A small rotation predictor, trained from scratch.
Model: 5.36M parameters, arch vit, norm layernorm, activation relu, layers 12, width 192.
Training: muon at rate 0.0049, 11000 steps, batches of 256.
Data: trained on regions of photos with short descriptions (Visual Genome), 50862 training examples, 55.4 epochs.
Rows from block 2 of a small rotation predictor, named by matrix and row number. Rows with one number belong to one neuron. Each number is 500 + 25 x the weight over its row's rms, rounded and kept within 0 to 999. All counts start at 0. Numbers have three digits each.
After each neuron's rows are labels from the 100 images, of 14848, where the neuron reaches its highest value: "patch colour" is the nearest of a few named colours to the mean colour under the peak; "top examples" is what is common among them. Only what is clearly more common there than usual is listed. The data: regions of photos with short descriptions (Visual Genome).
# fc1: MLP up (model.blocks.2.mlp.fc1.weight, 768x192), inputs 48-95
# fc2: MLP down (model.blocks.2.mlp.fc2.weight, 192x768, transposed), outputs 48-95

fc1.201:504525495494524524509499505469546465545539444493547529481507467514499509491517474499493492503471511515516506498516493489532505537517543516473534
fc2.201:534507540550506510502500479460495509512502468538496491479501507496465480494529524490532479537479469494502532488522518472491502525519526457498510
patch colour: green
top examples: text has "green"

fc1.73:529520513513509494469517446538450508505450483551532520509510493482532518498499487508510466524476492497517487479484522504544523478501510501485466
fc2.73:524463478504505458514529522525476482533494487534527508497477492511502562501456487477516527497439534472509460474540486528496478449510489511510460
patch colour: cyan
top examples: text has "sky"; text has "blue"

fc1.349:486484510435529522484484533527529482535533528498489483549489541495558529512509510529500526477489532497472555550460483516478478546453468513505507
fc2.349:520492444482467524486495456487495530487499489498515521510539527449454495468479516467536458556490539528494506447510513471487535518500494533521538
patch colour: white
top examples: text has "white"

fc1.667:488501532503509515500496525508536506492461463486483531491548438512531538474527489488466477491504515480516470497523501476540445497484483481466468
fc2.667:492490526498506529486486535484473545512552494449511476486531518522483503512493511534451516525517493510537482460496481532457545521470493512494477
patch colour: blue
top examples: text has "sky"

fc1.239:493487503532480514492523474489479454515525537526519463538489488492547515517533501497500477515502544442468464476504447487507501530518485503528499
fc2.239:514517470515454484492523495514467488515496504500492476502510499508478490512568442523550488542463455496473507510535506482499472465534513498488534
patch colour: white
top examples: text has "sky"

fc1.175:513509526522471509478443506491527492475468521527535513471503476481556516522520481507500465467501517503541526506498451466485485509475509493461533
fc2.175:463495500536461494526475510514511520502463501469536452500516483534477467494464486522475474433516422505491475467506509505463539482483490524511515
patch colour: black
top examples: text has "black"

fc1.487:493523518506461514489526564470501499502522489512456444463477532522507480490522510482497478483481459469570470504474545521456536537497504522497472
fc2.487:487464547560517475518496459489489512480487506536521484472481485505481546477471536515502495535538501487502507517512492533478460512501461524427547
patch colour: white; pink
top examples: text has "white"

fc1.85:508477508484509515541541502504472515497506492466532512494486465538504521463493512483520493512461545517532483534478477526489541487452516525544556
fc2.85:507516503502498487488469496549530502489497514498491526485480520507521468515477470562523555492505492542532451461534512443520534518473463520522477
patch colour: brown
top examples: text has "red"

fc1.31:517501488506505553488514540531537479552499500468476496514458525507498487502508467472510455480499474531540491538491532504497524543550472523504509
fc2.31:529528519482501500473521463469506561527531537477519511488477514496544481520516470514523553484505449479479525456490471511499478469483507510525510
patch colour: green
top examples: text has "green"

fc1.578:489553477487494519463470489482501480509512513484535466515493463475514486562456532462455498535515478491530496481526531449506470496513479487486538
fc2.578:461481537529511499471521470539511508497515500513490501473471520455541468485549482486487512510501512550532497527474529501483464540492523479513503
patch colour: cyan
top examples: text has "sky"

fc1.136:525553532494458522474490506544470501513493552481498507482540511491513508491532527460530485490518534466482488482526515501496441502491523487456490
fc2.136:487459476506518461485500514520498517482475446525519470493512526470495547503479478508500502513463512505496524497495493493508547500531486457484519
patch colour: blue
top examples: text has "sky"

fc1.143:499496518491511502514493491448525481481528511485519501523509492488540503481468529531492462522501491492421539486488488509518537518473492558487513
fc2.143:544499483450512448463500484520491483488494505544529487516489495509482500485516489501514485483509498485527531514505498481525497537472553480480556
patch colour: white
top examples: text has "sky"

fc1.643:476514505502480495533487515486510457499509473472487536490482503485531493535492502488524487474515480513496480520476480485526532526545458460509529
fc2.643:488473540446459534449530475440480513506520520539472502483482520480498487499490529473471557486504497495523541464508513510526479520528505490487510
patch colour: green; cyan
top examples: text has "green"

fc1.396:471503523476502508523504487469515478477526493481573463489500503547534495529486522496499504526489503524493512492502495473553461498498500505529520
fc2.396:535466494460528536448511516518493561488507470506484516511504474478485550502485511492492522461501491482531514509476551490492541485519503496447512
patch colour: brown; red
top examples: text has "red"

fc1.706:487496480506500482495510513506501446514509498503492489549546479477488487524513493518517504531497536484490488524507484471499500491517508503494478
fc2.706:468515489543483505541475492471483505482492486473478473525462583522505517558483498540473475482532478431458519489476503515509526513535478473515528
patch colour: white; pink
top examples: text has "white"

fc1.66:476570475447514539507504475490536459520510518501482489443507501471511551498512502501502524479517535484499488544503506515537511473512490523501544
fc2.66:516516511526524517465535525522471537497532526474470490517485478469494492487491529494502475524470521508534528454490485468499500500520481495493477
patch colour: green
top examples: text has "green"

fc1.664:473525488521480454480468527519498506486505516510490500518516496488549499498518491480479541527532505508491530465500516471501481561494519524490507
fc2.664:508506501440550487478519449516484555502504526472487504501491534461491463533520546552508471506493503498487533514494516482534538509507487512486516
patch colour: white
top examples: text has "sky"

fc1.598:499498494493487522486511498531504496480505478486457461533523497503540513532519514489444519480523511493475505544496510514529490479438536508536523
fc2.598:498517524471485539529481521449484501503533523457506478551532516501467508494547509524503513508554471510501517515505480470452544458524442509476501
patch colour: blue
top examples: text has "sky"

fc1.616:491519477526526525506525505490496515528553501469407477536493518468476476512523529468490496511514475538502518475457535512498504492478485554548511
fc2.616:479476527481506525482540457460503501531527492457497509521513474510483496571522493504518518512470539513425501546509470468471512479477491479480518
patch colour: blue
top examples: text has "blue"

fc1.575:480556497536513508475490475477495441496512494487493475524474492514481511490477490513481519522514510485495522557444468502498476525508525512536490
fc2.575:496528506502528480514481500481497502510494507513505448522499507502561518497543537476565480508483448537487498516541519537505531505459534499548508
patch colour: black
top examples: text has "blue"; text has "sky"

fc1.649:509486553591497507500484511471542490514524488486512510509463483447483467503528483530484515489469493506498513503504497511502472516530504524501484
fc2.649:496540491539460497523516469493516516509528503491500536530503503491510507463495543469481496479468426506503519504481518524522492484517491489503487
patch colour: white
top examples: text has "white"