A small rotation predictor, trained from scratch: 50862 training examples.
Rows from block 3 of a small rotation predictor, named by matrix and row number. Rows with one number belong to one neuron. Each number is 128 + 24 x the weight over its row's rms, rounded and kept within 0 to 255. All counts start at 0.
After each neuron's rows are labels from the 100 images, of 14848, where the neuron reaches its highest value: "top examples" is what is common among them. Only what is clearly more common there than usual is listed. The data: regions of photos with short descriptions (Visual Genome).
# fc1: MLP up (model.blocks.3.mlp.fc1.weight, 768x192), inputs 0-63
# fc2: MLP down (model.blocks.3.mlp.fc2.weight, 192x768, transposed), outputs 0-63

fc1.593 [127 123 138 113 126 132 174 107 133 135 158 118 133  73 115 142 170 103 136 170 110 135 117 109 112 118 135 113  91 160 100 133 140 115 149 134 125 124 140 125 106  84 127 124 166 132 124 115 162 161 143 191 135 101 153  91 110  61 142 109 125 125 110 116]
fc2.593 [150 124 123 129 150 115 121 147 110 103 130 123 118 133 124 163 161 143 141 122 159 141  93  87 122 187 111  75 144 121 131 155  94 126 149  92  87 127 138 103  86 134 111 132 116 110 137 151  91 150 145 158  98 119 125 152  97 144 164 106 133 112  83  96]
top examples: text has "green"

fc1.136 [140 148 152 120 128 133 125 103 175  75 143  85 106 106 182 116 117 137 124 110 144  88 140 109 146 151 152 121 123 138  91 119  97 100 114 137 141 108 104 144  97 132 140  97 140 131 114 144 132 165 120 175 135 109 172 149 113 144 103 113 113 109  74 128]
fc2.136 [131 112 132 126 156 152 132 166 188 140 108 146  63 153 104 109 119 134 178 149  86 104 142 123  67  85 124 107 109 159 131 174 155 121 143 146 123 114 136 112 136 160  74 109 111 111  98 142 133 132 138  67 138 133 143 139 145 116 154 166 116 115 135 165]
top examples: text has "blue"

fc1.575 [150  77 154 143 119 124 162 117 145 125 167  90 157 109 125 121  85 121 139 172 166 100 130 152 130  95 150 137  88 138 111 124 144 179 140 105  88 130 129 149  77 155 166 151  98 156 113 151  87 106 125 117 124 143 128 107 109 146  99 128 132  92  97 112]
fc2.575 [117 107 125 131 146 119 115 122 131 142 126 181 168  98 118  87 102 148 182 195 161 155 171 154 122 160 105 131 163 169 151  94 112 110 142 142 134  99 163  86 108  94 128 130 126 121 168 144 119 115  59 147 138  81 120 139 126 120 121 163 113 114 152 113]
top examples: text has "man"

fc1.582 [121 153 110 134  90 134 127 123 142 115 153 112 144 131 131 106 119  96 147 141 111 167 157 168  97 125 112 100 171 134 128 121  94 129  90 116 126 127  79 144 132 101 131 147 119 124 137 103 133 108 122 143 161 130 101 135 112 105  78 103 152 139 144 122]
fc2.582 [113 113 140 126 132 145 114 147 126 142 123 114 120 134  92 162 155 127 118 113 147 138 110 107 140 141 139 146  89  98 168 155  88 141 150 122 133 117 141 148 113 103 106 146 151  78  96  99 126 138 144 141  91 119 147 120  74 134  99 172  91 135 132 174]
top examples: text has "sky"; text has "blue"

fc1.134 [120 140 146 140 121 102 128 103 176 117 119 163 112 120 119 168  78  76 109 105  93 129 121 146 132 128 122 114 137 130 152 124 103 108 134  97 151 136  78  80 171 146 101  93 151 144  92 111 116 150 153 127 105 108 103 124 132 105 121 131  98 150 128  74]
fc2.134 [124 105 118 127  83 171 111 140 121 164 169 158 128 130 147 114 169 140 141 173 138 101 135 129 150  99 139 135 137 114 104  76 122 119 114 101 125 109 151 129 111  97 115 132  91 120 139 111 141 151 114  97 128 134  97 124 121 115 132 160  87 136 134 194]
top examples: text has "sky"; text has "blue"

fc1.181 [190 129 176 103  91 114 119 100 146  99 107  86 149 118 114 136 153 106 103 130 140 139 100 119 124 108 137 139 110 143 142 133 155 140 135 114 135 181 100  99 189 172 103 120 101 116 113 146 116 113 147 125 153 121 127 125 157  90 139 113 142 121 122  92]
fc2.181 [ 95 143 152  90  99 120 143 137  90 134 123 123 130 124 110 135  83 124 112 137 141  95 135 169 127  86 133  95  92 110 116 184 101 197 138 137 128  98 150 139 138 116 187 136 138 134 162 113 116 163 113 128 132 148  71 140 129  90 136 172 149 141 110 117]
top examples: text has "green"

fc1.733 [131 110 137 101 145 111  84 173 142 137 160 127 132 120 149 163 134 115  85 145 134 129  92 117 137  97 145 100 124 170 113  92 146 156 112 143 173  89 178 108 120 158  91 169 151 146 117 187 149  79 139 108 140 131  86 144 108 149 135 156 105  96 146 185]
fc2.733 [ 93 142 164 150 135  75  98 135  76 131 121 125 136 151 143 146 120 138 127 144 116 150 112 161 119 129 107 144 149 156  89 152 158 165 154 118 123 139  82 117 170 104 151 130 158  64 132 124  93 111  97  94 136 121 119 138 181 160 145 117 134 116 121 111]
top examples: text has "sky"

fc1.8 [125 106 131 155 151 150 121 162 122 125 139 135 126 141 149 184 128 109 128 125 138 168 142 145 101  98 119 125 101 126 130 112 127 118 135 189  94 110 127 175  94 124  98 139 138 116  92 126 182  99 150 178 103 142 105 135 160 161 115  97 114  82 143 127]
fc2.8 [120 145 146 142 151 179 136 103 139 114 126 102 110  94 123 137  86 112 114 103 137 146 119 131 112 125 116 148 154 128  87 126 128  83 174 122 134 118 140  82 107 153 134 126 119 138  95 110 111  94 153 168 117 124 117 110  86 160 189 181 150 125 116 151]
top examples: text has "sky"

fc1.266 [108 122  98 105 118 107 110 129 168 153 159  86 135  99 134 117 151 179 146 164 103 146 130 147  87 133 132  85  81 133 115 140 119  62 111 157 102  83 129 145 143 148 143 158  93 105 128 101 130 134 144 135 121 110 125 186 181 152 109 148  78  96 133 114]
fc2.266 [147 146 120 154 148 129 165 140  95 171 142 113 141 132 115 153 139 178 152 154 107 109 121 132  94 130 100 167 112 169 105 154 129 133 147 126  98 134 148 126 134 174 114  94 132 102  86  93 111 120 159 131 140 177 138 114 151 154  67  74 150 130 149 106]
top examples: text has "man"

fc1.105 [139 129 135 152 107 144  93 179 157 132 146 102 134 103 100 117 161 120 119 123 152 135 160 146 152 102 114 156 155 148 128 147 150  80 134 116 132 102 131 117 166 155  97 153 220  87 159 105 138  65 126 132 128 123 128 105 101 158  88 137 144 126 162 139]
fc2.105 [ 93 122 149 126 131 131 107 126  94 167  78 140 123 139  89 137 117 115 143 135 101 167 102 138 115 155 113 159 132 100 162 111 105 147 160  85 127 155 173 145 155 133 132 118 149 141 130  87 167 104 120 126 126  95 148 116 142 183 101 151 146 106  61 144]
top examples: text has "sky"; text has "blue"

fc1.572 [141 113 124 129 122 153 151 133 105 103 157 151 123  90 134 155 129 125 105 130 121 139 134 152 140 151 123 173 183  98 169 139 119 138 163 110 138 107 102 134 146 130 111 174 124 109 132 113 128 108 174 101 103 110 129 142 115 129 126 138 143 149 138 130]
fc2.572 [115 124 109  92 149 123 134 132 120 142 134  86 146 139 146 145 129  94 145 154 130 144 119 117 135 142 142 151 141 115  94 110 159 168 143 178  95 131 163 141 165  88  99 184 119 188 164 135 156 172 147 148  93 132 116 133  72 108 142 114  92 116 118 127]
top examples: text has "plane"

fc1.750 [183 144 133 156 124 122 136 157 104  87 124 128 134 154 189 153 121 119  71 136 137 116 130 156 151 145  92 127 118 125 139 119 152  89 117 161 119 101 105 118 160 136 121 169 145 139 182 105 148 143 108 135 144  91 114 118  95 175 143  84  82 117 135 107]
fc2.750 [109 113 148 104 141 141 141 121 119 114 122 109 120  90 140 155 121 143 149 129 101 161  90 110 179 130 117 157 143 122 150 126 164 112 144 117 154 137 109  79 124  92 103 122 185 103 115 138 134 151 113 164 148 158 108 146 140 113 136 126 103 131 116 138]
top examples: text has "sky"

fc1.412 [143 157 114 165 139 138 140  96 145 179 156 132 121 123 109 138 117 135 135 106 109 132 170 120 115  97 120 137 126 138 118 134 101 142 146 143 145  94 129  88 141 152 131 131 118 105 104 112 122 166  93 141 154 155 104 102 101  85 152 128 118 131 110 118]
fc2.412 [162 179 125 129 154 171 141  99 124 139 133 102 122 137 141 132 102 145 100 160 141  62 142 133  97 157 108  77 137  61 161 112 109 166 163 135  79 139 162 148 105 145 148 107 106 148 123 143 105  95 160 168 136 125 110 139 162 103 126 107 136 128 147  73]
top examples: text has "sky"

fc1.218 [172 149 126 160 148 120 110 163 106 169 107 122 151 118 201 150 136 134 142 110 148 125 104 151 145 113 113  95 106 175 175 131 145 117 166 160 130 163 135 132 107 131  86 120 148  83  65  98  94 133 124 119 165 118 101  76 143 132 150 134 107 118 108 113]
fc2.218 [111 121 140 133  79 138 142 136  99  96 115 100  72 155 137  69 130 160 130 170 151  97 132 120 112  93 116 145 150 114 167 125 126 138 139 132 117 104 168  95 140  87 127 133 151 134 131 159 143 126 150 124 141 138 133  98 166 103  80 120 157 154 108 137]
top examples: text has "blue"

fc1.41 [163 140 136 171 146 110 121 110 142 115 114 142 102 124 151 111 116 109 138 137 159 136 154 100 145 119 130 135 123 156 103 113 105 129 127 102 153 114  97 135 139 127 123 115 114  96 157 104 113 119 147 135 129 133 115 144 118 123 145 158 150 137 137  98]
fc2.41 [110 154  91 126 110 161 160  91 183 105 148 121  93 127 134 144 131 111 127 175 108 127 148  86 123 114  80 149 133 114 156  93  92 125 140 172  93 131 131 107  97 147 119 156 109 152 139 126 143 151 144 124 131 106  82 141 135  93  83 137 115 134 137 148]
top examples: text has "sky"

fc1.717 [158 145 122 173 113 137 127 136  99 141 102 170 158 148 100 146 157 134 134 148 151 111 121  84 129 127 145 124 121 125 117 149 124 147 119 122 145 103  89 159 108 125 150  94 179 109 141 133 191 100 164 121 138 134 117 128 150 116 118 143 143 120  74 121]
fc2.717 [105 148 122 106 179 116 103 110 104 147 163 100  97 105 171 155 101  94 115 120 101 154 126 137 143 127 149 109 126 134 104  95 112 139 142 113 102 141 129  86 103 118  79 126 105  82 136 103  85 112 103 140 127 108 143 153 135 117 143 121 134 145 137 140]
top examples: text has "sky"

fc1.100 [124 131 132 106 139 101  97 179 148  95 115 112 150 117 154 139 132 147 138 127 110 184  71  92 138  82 126 105  48 114 117 107 144 136 128 113 127 115 136 133 154 155 133 145 154 136  91 139 112 174 150 103  97 152 144 146 103 163  95 124 102 168 136 126]
fc2.100 [148 148 131 138 122 104 100 111 111 169 101 142 167  94  95 152 144 148 110 125 118 138 114 111 126 179 145 134 160 160 115 124 104 134 147 113 119 158 157 120 119 152 148  81 139 116 171 138 152 149  98 143 135 116 167  88 109 124 159 200 172 118 152 107]
top examples: text has "white"; text has "sky"

fc1.695 [151 102 140 113 149 115  96 164 121 121 134 139 145 147 105 159 132 120  86 105 151 141 140 134 135 132 155 115 120 122  96 134 129 128 154 139 147 118 121 104 122 142 147 129 211 151 107 124 209  67 126 118 102 141 128 103 111 111 126 128 150  98 110 142]
fc2.695 [129 128 164 141 141 106  95 105 136 156 112 131 187 159 121 151 146 103  90 141 102 161 106 173 112 122 129 129 132 130 104 105 125 107 128 120 155 149 134 154 137 118 146 135 150 151 122  82 149 135 122 128 143  88 155  95 134 137 123 152 122 120 126 162]
top examples: text has "sky"

fc1.748 [168 125 140 140 109 110 139 105 151  86 136 136 127 105 144 108  99 110 170 122 165 149 147 127 113 164  94 148 109 153 151 135 141 173 122 137 108  87 130 111 132 151 123 156 119 105 135 123 134 129 147  84 142 113 153 149 151  97 107 125 114 117  74 104]
fc2.748 [100 104 135 128 145 122 132 148 139 145 135 171 125 133 107 143 162 127 123 167 118 153 118 140 129 163 128 116 143 151 106 141 117 110 125 153 188 157 139 126 147 103 105 140 121 111 155 158 123 156 129 118 148 111 135 144 124 140 122 124 160 140 129 129]
top examples: text has "plane"

fc1.418 [129 149 106 149 142 146 136 122 148 149 120 170  95  99 155 168 106 131 118 160 146 155 126  96 110 123  87 108 130 122 152 120 131 124 162 115 121 121 125 119 101 128 138 131 133  93 129 121 139 126 108 148 118 104 127 148 200 133 125 101  92 138  79 142]
fc2.418 [ 85 129 123  88  91 105 144 151 138 107 110  68 135 115  88 149 137 131 123 161 155 144 106 108 166 165  95 114 155 125 118 144  73 149 160 154 135 123 112 124 122 110 118 139 134 166  67 131 105 101 166 159 136 146  98 125  93 158 109 123 139 136 170 153]
top examples: text has "sky"

fc1.308 [124 154 137 114 122  92 134 123 152 108 126 126  96 123 154 168 145 147 130 132 150 124 141 115 154 101 150 144 136 118  81 130 126 118 160 112 121 142  80 145 129 127  88  94 146 132  93 137 128 158 148 159 130 148  93 159 128 104 120 140 151 102 121 130]
fc2.308 [117 144 115 159 120 137 129 123 105 140 153  96 121 128 133 124  74 169  95 150 127  90 170 132 102 123 156 162  94 120 180 142 114 139 120 145 140 113 118 127 155 134 103 133 130 140 136 100  94 132 150  74 148 112 180 121 118 162 112 124 131 155 158  91]
top examples: text has "sky"