From a checkpoint of a small rotation predictor: width 192.
Rows from block 3 of a small rotation predictor, named by matrix and row number. Rows with one number belong to one neuron. Each number is 128 + 32 x the weight over its row's rms, rounded and kept within 0 to 255. All counts start at 0.
After each neuron's rows are labels from the 100 images, of 14848, where the neuron reaches its highest value: "strongest on" is what is common among them. Only what is clearly more common there than usual is listed. The data: regions of photos with short descriptions (Visual Genome). In brackets: how many of the 100, against the usual share in percent.
# fc1: MLP up (model.blocks.3.mlp.fc1.weight, 768x192), inputs 128-191
# fc2: MLP down (model.blocks.3.mlp.fc2.weight, 192x768, transposed), outputs 128-191

fc1.748 [ 72 140 109 109 117 156 135 206 116 112 155  93 191 159 163 117 139 118  98 134 108  76 148 117 179 118 115 103 145 139 137 154  98 144 116 144 169  95 109 125 182 115 135 129 134 105 181 136 118  82 102 150 107 111 187  87 149 147 133  98  80 115 123 105]
fc2.748 [105 168 152 128  92 156 130 142 144  98 116 113 121 136  91 130 130 168  98 114 124 143 128 174  58 123 116  58  74 150  78 133 153 177 127 142 116  42  94  89 154 140 176 112 148  90 164 138  72 105 153  77 114 154  52  93 162 126 123 189 104  93 149  92]
strongest on: text has "plane" (26 vs 0.9)

fc1.181 [117 122 202 114 129  95 151 100 145  92 125 200 153 136 144 122 155 102 142 121  90 152 116 155  71 105 141 162 186 128 140 113 133 114  92 132 119 130  86 155  85 133 141 108 130 138 184 109 136 122 184 159 206 112  52 136 122  91 149 139 134 122 191 126]
fc2.181 [ 96 192 131 165 105 128 124 145 145  88 112 136 160  85 130 110 179 151 132 168 119 149 102 126 142 170 116  86 155 138 146 171 131 141 128 174 133 154 146 145 130 119  70 183  70 144 147  86 140 106 114 149  67 162 149 157 167 162 130 130 174 146 110 139]
strongest on: text has "green" (28 vs 4.3)

fc1.582 [111  96  76 192 138 183 130 111  94 183 143  52 133 150  58 210 184 107 123 140 108 159 146 116  91  95 179 118 115 127  62 151 111 192 137 125 162 140 175 131 200 110 123 149 157 138 107 107 120  82 122  61 155 157 150 125 112 133 135 129 115 167 124  91]
fc2.582 [193  67 177 138  89  84 133 169 134 101 102 150 127 140 132 152  80 153 146 125 166 138  97 124 122  93  92  77 113 111 135 107 126 102 111 152 156 157 187 171 126 149 121 155 185  89 125  89  94 140  86 145  90 137  39  91 135 138 137 178 142 112 128 151]
strongest on: text has "sky" (30 vs 1.8); text has "blue" (27 vs 4.9)

fc1.218 [ 97 176  57 114 109 156 166 118 121 129 124  90 119  62 159 109 121 138 118 107  89 153 168  84 137 109 198 122 101 107 118  89 161 156 132 158 158 104  84 120 113 113 146 161 128 117 149 178 168 163 134 121 175 140 125  62 117  46 115  80 139 152 124 160]
fc2.218 [116 143 130 148 107 108 137 158 121 117 148 125 163 159  71 147 115 168 123 168 165 121 110 147 129 122 113 141 187 139 177 143  86  91 139 127 137 166 146 187  93 168 135  95  68 119  62 134  91 130  87 121 178  44 144 191 170 158 140 148 166 119 166 115]
strongest on: text has "blue" (26 vs 4.9)

fc1.441 [147 130 111 102 105 191 160 156 160  96 101 152 175  97 155 167 105 166 154 123  58 126 169 128 113 103 135 150 105 146 104 133 158 141 152  65  85 163 157 136 158 159 124 106 190 144 111 127 184  98 172 117 114 101  78 136  92  93 132 134 141  70 124 139]
fc2.441 [120 102 183 139 162  97 121  79 157 118 136 108 157 136 165 128 114  92  57  85 124 102 119 123 131 194 143 105 174  87 198 147  71 136 203 116 211 169 146 106  89 116 143 132 138  91  82 104  90 121 124 197 113 113 133 142 120 192 155 139 162 132  55  90]
strongest on: text has "plane" (26 vs 0.9)

fc1.52 [103  83  98  96 101 166  98  78 128 160  86  91 108 104 148 124 139 133  97 151 124 145 106 141 178 115 138 135  72  94 216  73  76 163  96 135 147 186 156  88 179 127  80 150 143 111 125  67 122  76 114 159 148 169 121 173 101 154 112 138  66 155 150 120]
fc2.52 [124 122 131 125 166 104 156  77 155 129 170 107 142  62 127 137 221 147 134 164 137 143 140 153 131 122 115 149 127 187  99  46 132 119 146 157 148 184 145 132  74  95 202 109 153 135  79 125 198 110 150 111  93 135 128 149 161 154 190 155  94 183 119 119]
strongest on: text has "man" (36 vs 8.2)

fc1.733 [127 100 137 133 129  88 149 168 102 134  55  74 114 131 199 126 177 133 124 132 118 148 106 128  98 133 148 119 146 123 116 130  77 124 139 126 122 163 123 114 131 158 131  93  98 136 205 118 159 116 152  99 112 117 116 148 128 184 148 116 137 121 146 207]
fc2.733 [130 169 124 139 206 228  98 177 129 151  88 157 129 135 131  63 133 148 143 159 117 153 129  83 130 161  94 107  93 182 128  74 124 131 157 180 117  92 122 152 122  91 115 175 103  90 103 114 116 120 101 142 104  39 110 145 100 155 110  88 158 148 134 114]
strongest on: text has "sky" (28 vs 1.8)

fc1.572 [ 86  87 112 141 139  90 200 158 131  59 194 148 108 148 158 171 174 127 153 115 100  53 110  94 162 145 165 153 160 120 169 156 129 144 223  52 142 166 141  73 127  86 106 119 116 111 144 144 133 100 115 147 108 105  92 119 110  91 117  95 159 117 160 116]
fc2.572 [ 88 139 179 134 138 105 109 148 105 151 164 175  89 133  93 134 129 129  82 115 148 131 169 161 103 107  80 123 107 113  88  69 170  97 119 130  93 115  71 133 149 105 122 177 157  85 171 150 104 143  94 128 142 169 114 148 158 113 105 123 123 100 111 108]
strongest on: text has "plane" (30 vs 0.9)

fc1.100 [141  96 114  84  71 135  90 129 111 123 167  78  57 170 202  80 109 135 136 171 121 171 106 155 147 116 127 121 130 117 144 132 147 164 139 144 126 103 102 171 148 105 145 179 134 103 104 123 113  98 113 122 135 151 141  93 168 114 127 139  99 109  91 133]
fc2.100 [ 88 121 122 152 140 107  97 156 168 116 136 117 189 130 148  99 182 171 132 156 128 127 122 139 180  87 143  88  85 125  81  90 127  98 135  98 108 128 148 114 137 105  93 134 182 138  71 146 166  97 138 163 118  81 205 109 103 148  51 145 151 143  65  88]
strongest on: text has "white" (29 vs 11.6); text has "sky" (28 vs 1.8)

fc1.658 [ 92 147 114 138  73  88  90 114 154 134 108 105  83 160 108 105 181 176 127 116 136  96 146 166 124  77 100  57 111  78 128 130 204 158 116 167 132 120 132 158 154 100 128 160 125 154  79 137 183 109 120 160  80 164 142 139 127 166 139 181 165  89 181  95]
fc2.658 [122  81 163 128 112 107 141 147 119  94 115 180 107 114 104  65 160 173 124 142 157 121 119 213 155 133 145 137  97 143 158 103 119  71  97 120 121 171 166 120 140 125 150 123  92  69 143 151 111  83 145  89 135  87 121 156 157 101  86 123 140 180 124  34]
strongest on: text has "sky" (27 vs 1.8)

fc1.520 [149 150  85 123 119 157 153 150 122 145  53 116 127 185 148 121 140  87  97  98 119  94 113 150 121 110 115 204 141 120 122  98 109 121 119 142 104 149 127 104 120 120 152 132 133 145  95 165 147 146 181 104 167 153 148 157 124 124 126  97 123 109 172 113]
fc2.520 [ 64 164  49  21  98 154 156 109 166  94 146 126 126 115 156 187 161 121 115 101 129  89 123  97 131  87 124  82 141 120 106 123 130 140 107 146 166 177 165 146 147 130 137 103 118 140  70  81 106 158 164 118 150 101  90 135  76 120  96 123  82 122 123 171]
strongest on: text has "man" (25 vs 8.2)

fc1.695 [172 121 147 108 129  68 122 186  93 148 105 104 135 179 137  96 148 144 106 160  69  57 135 121 190  62 155  85  97  96 105 131  84 147 169 142  69 130 116 142 166 107 144 103  76  56 189 110 162 101  89 177 127 106 118 127 135 131 135 106 138 124 154 150]
fc2.695 [161  98 167 158 148 103  53  84 119 146 128 117 130 147 131 144 146 157 116 137  66 185 118 123 142 137  97 125 137 183 104 133 131 165 143 168  84 102 116 154 113 164 112 123  86 123 102 139 124 143  82 157  74  71  61 152 129 121  81 125 131 137 177 144]
strongest on: text has "sky" (27 vs 1.8)

fc1.136 [151 159 109  90 132 158 133  99 115 155 136  92 104  55 233  98  77  62  57 123 149 136 102 113  83 156 136 127 127 117 142  68 164 121 172 127 229 117 136 162 122 188 149 131 137 110 109 154 131  93 163  99 179 164  95 135 109 121 125 126 118 108 101 120]
fc2.136 [135 133 182 114  73 139 161 167 143 132 152 124 137 138 128 120 126 121 124 166 157 151 215 177  99  91 156 133 146 119 125 143 113 123 122 125  54 105 153  91 225  83 171 173 104 161 120 114 116 118  88 138  98 111 145 107 117 145 119 144 132 137  83 175]
strongest on: text has "blue" (25 vs 4.9)

fc1.593 [128 150 156 118 171 139 102 148 136 119 112 107 111 130 165 128 137 169 129 128 184  98 149 174 102 155 133 153 119  51 139  94 104 152  98  81 107 112 152 129  96 127 137 163 167 155  69 148  80 180 157  66  86 180 121 116 109  99 148 131  85 137 128 160]
fc2.593 [152 136 176 138 132 112 118  66 113 121 168 144 138 105  95 150 130 155 128 182 140 149 124  83 166 130 166 100 107 195 121 157 114  83 167 134 100 139 124 105 199 134 113 150 134 150 159  74 107 165 132 128 185 189  69 128 148 115 114 142  79 146 109  92]
strongest on: text has "green" (28 vs 4.3)

fc1.41 [ 99 183 114 170  96 115 139 133 105 135 192 114 155 123  98  58 105 128 127 146 105 170 163 103 127 143 128 126 152  52 111 142 173 113 170 129 125 102  79 173 200 179 117  96 141 100 151 138  84 126 164 158 111 116 110 110  97 191 158 122 171  34 186  69]
fc2.41 [166 166 143 181 157 115 153 131 162 138 102 147 171 119 124 123 104 100 162 132 156 164 136 140  40 117  81 176 134  73 123 103 135 154 177  64 141 161 135 108  75 149 173  62 139 190  95  88 105 146  92 140 170 139 175 148 102 109 124 120 123 188 147 152]
strongest on: text has "sky" (25 vs 1.8)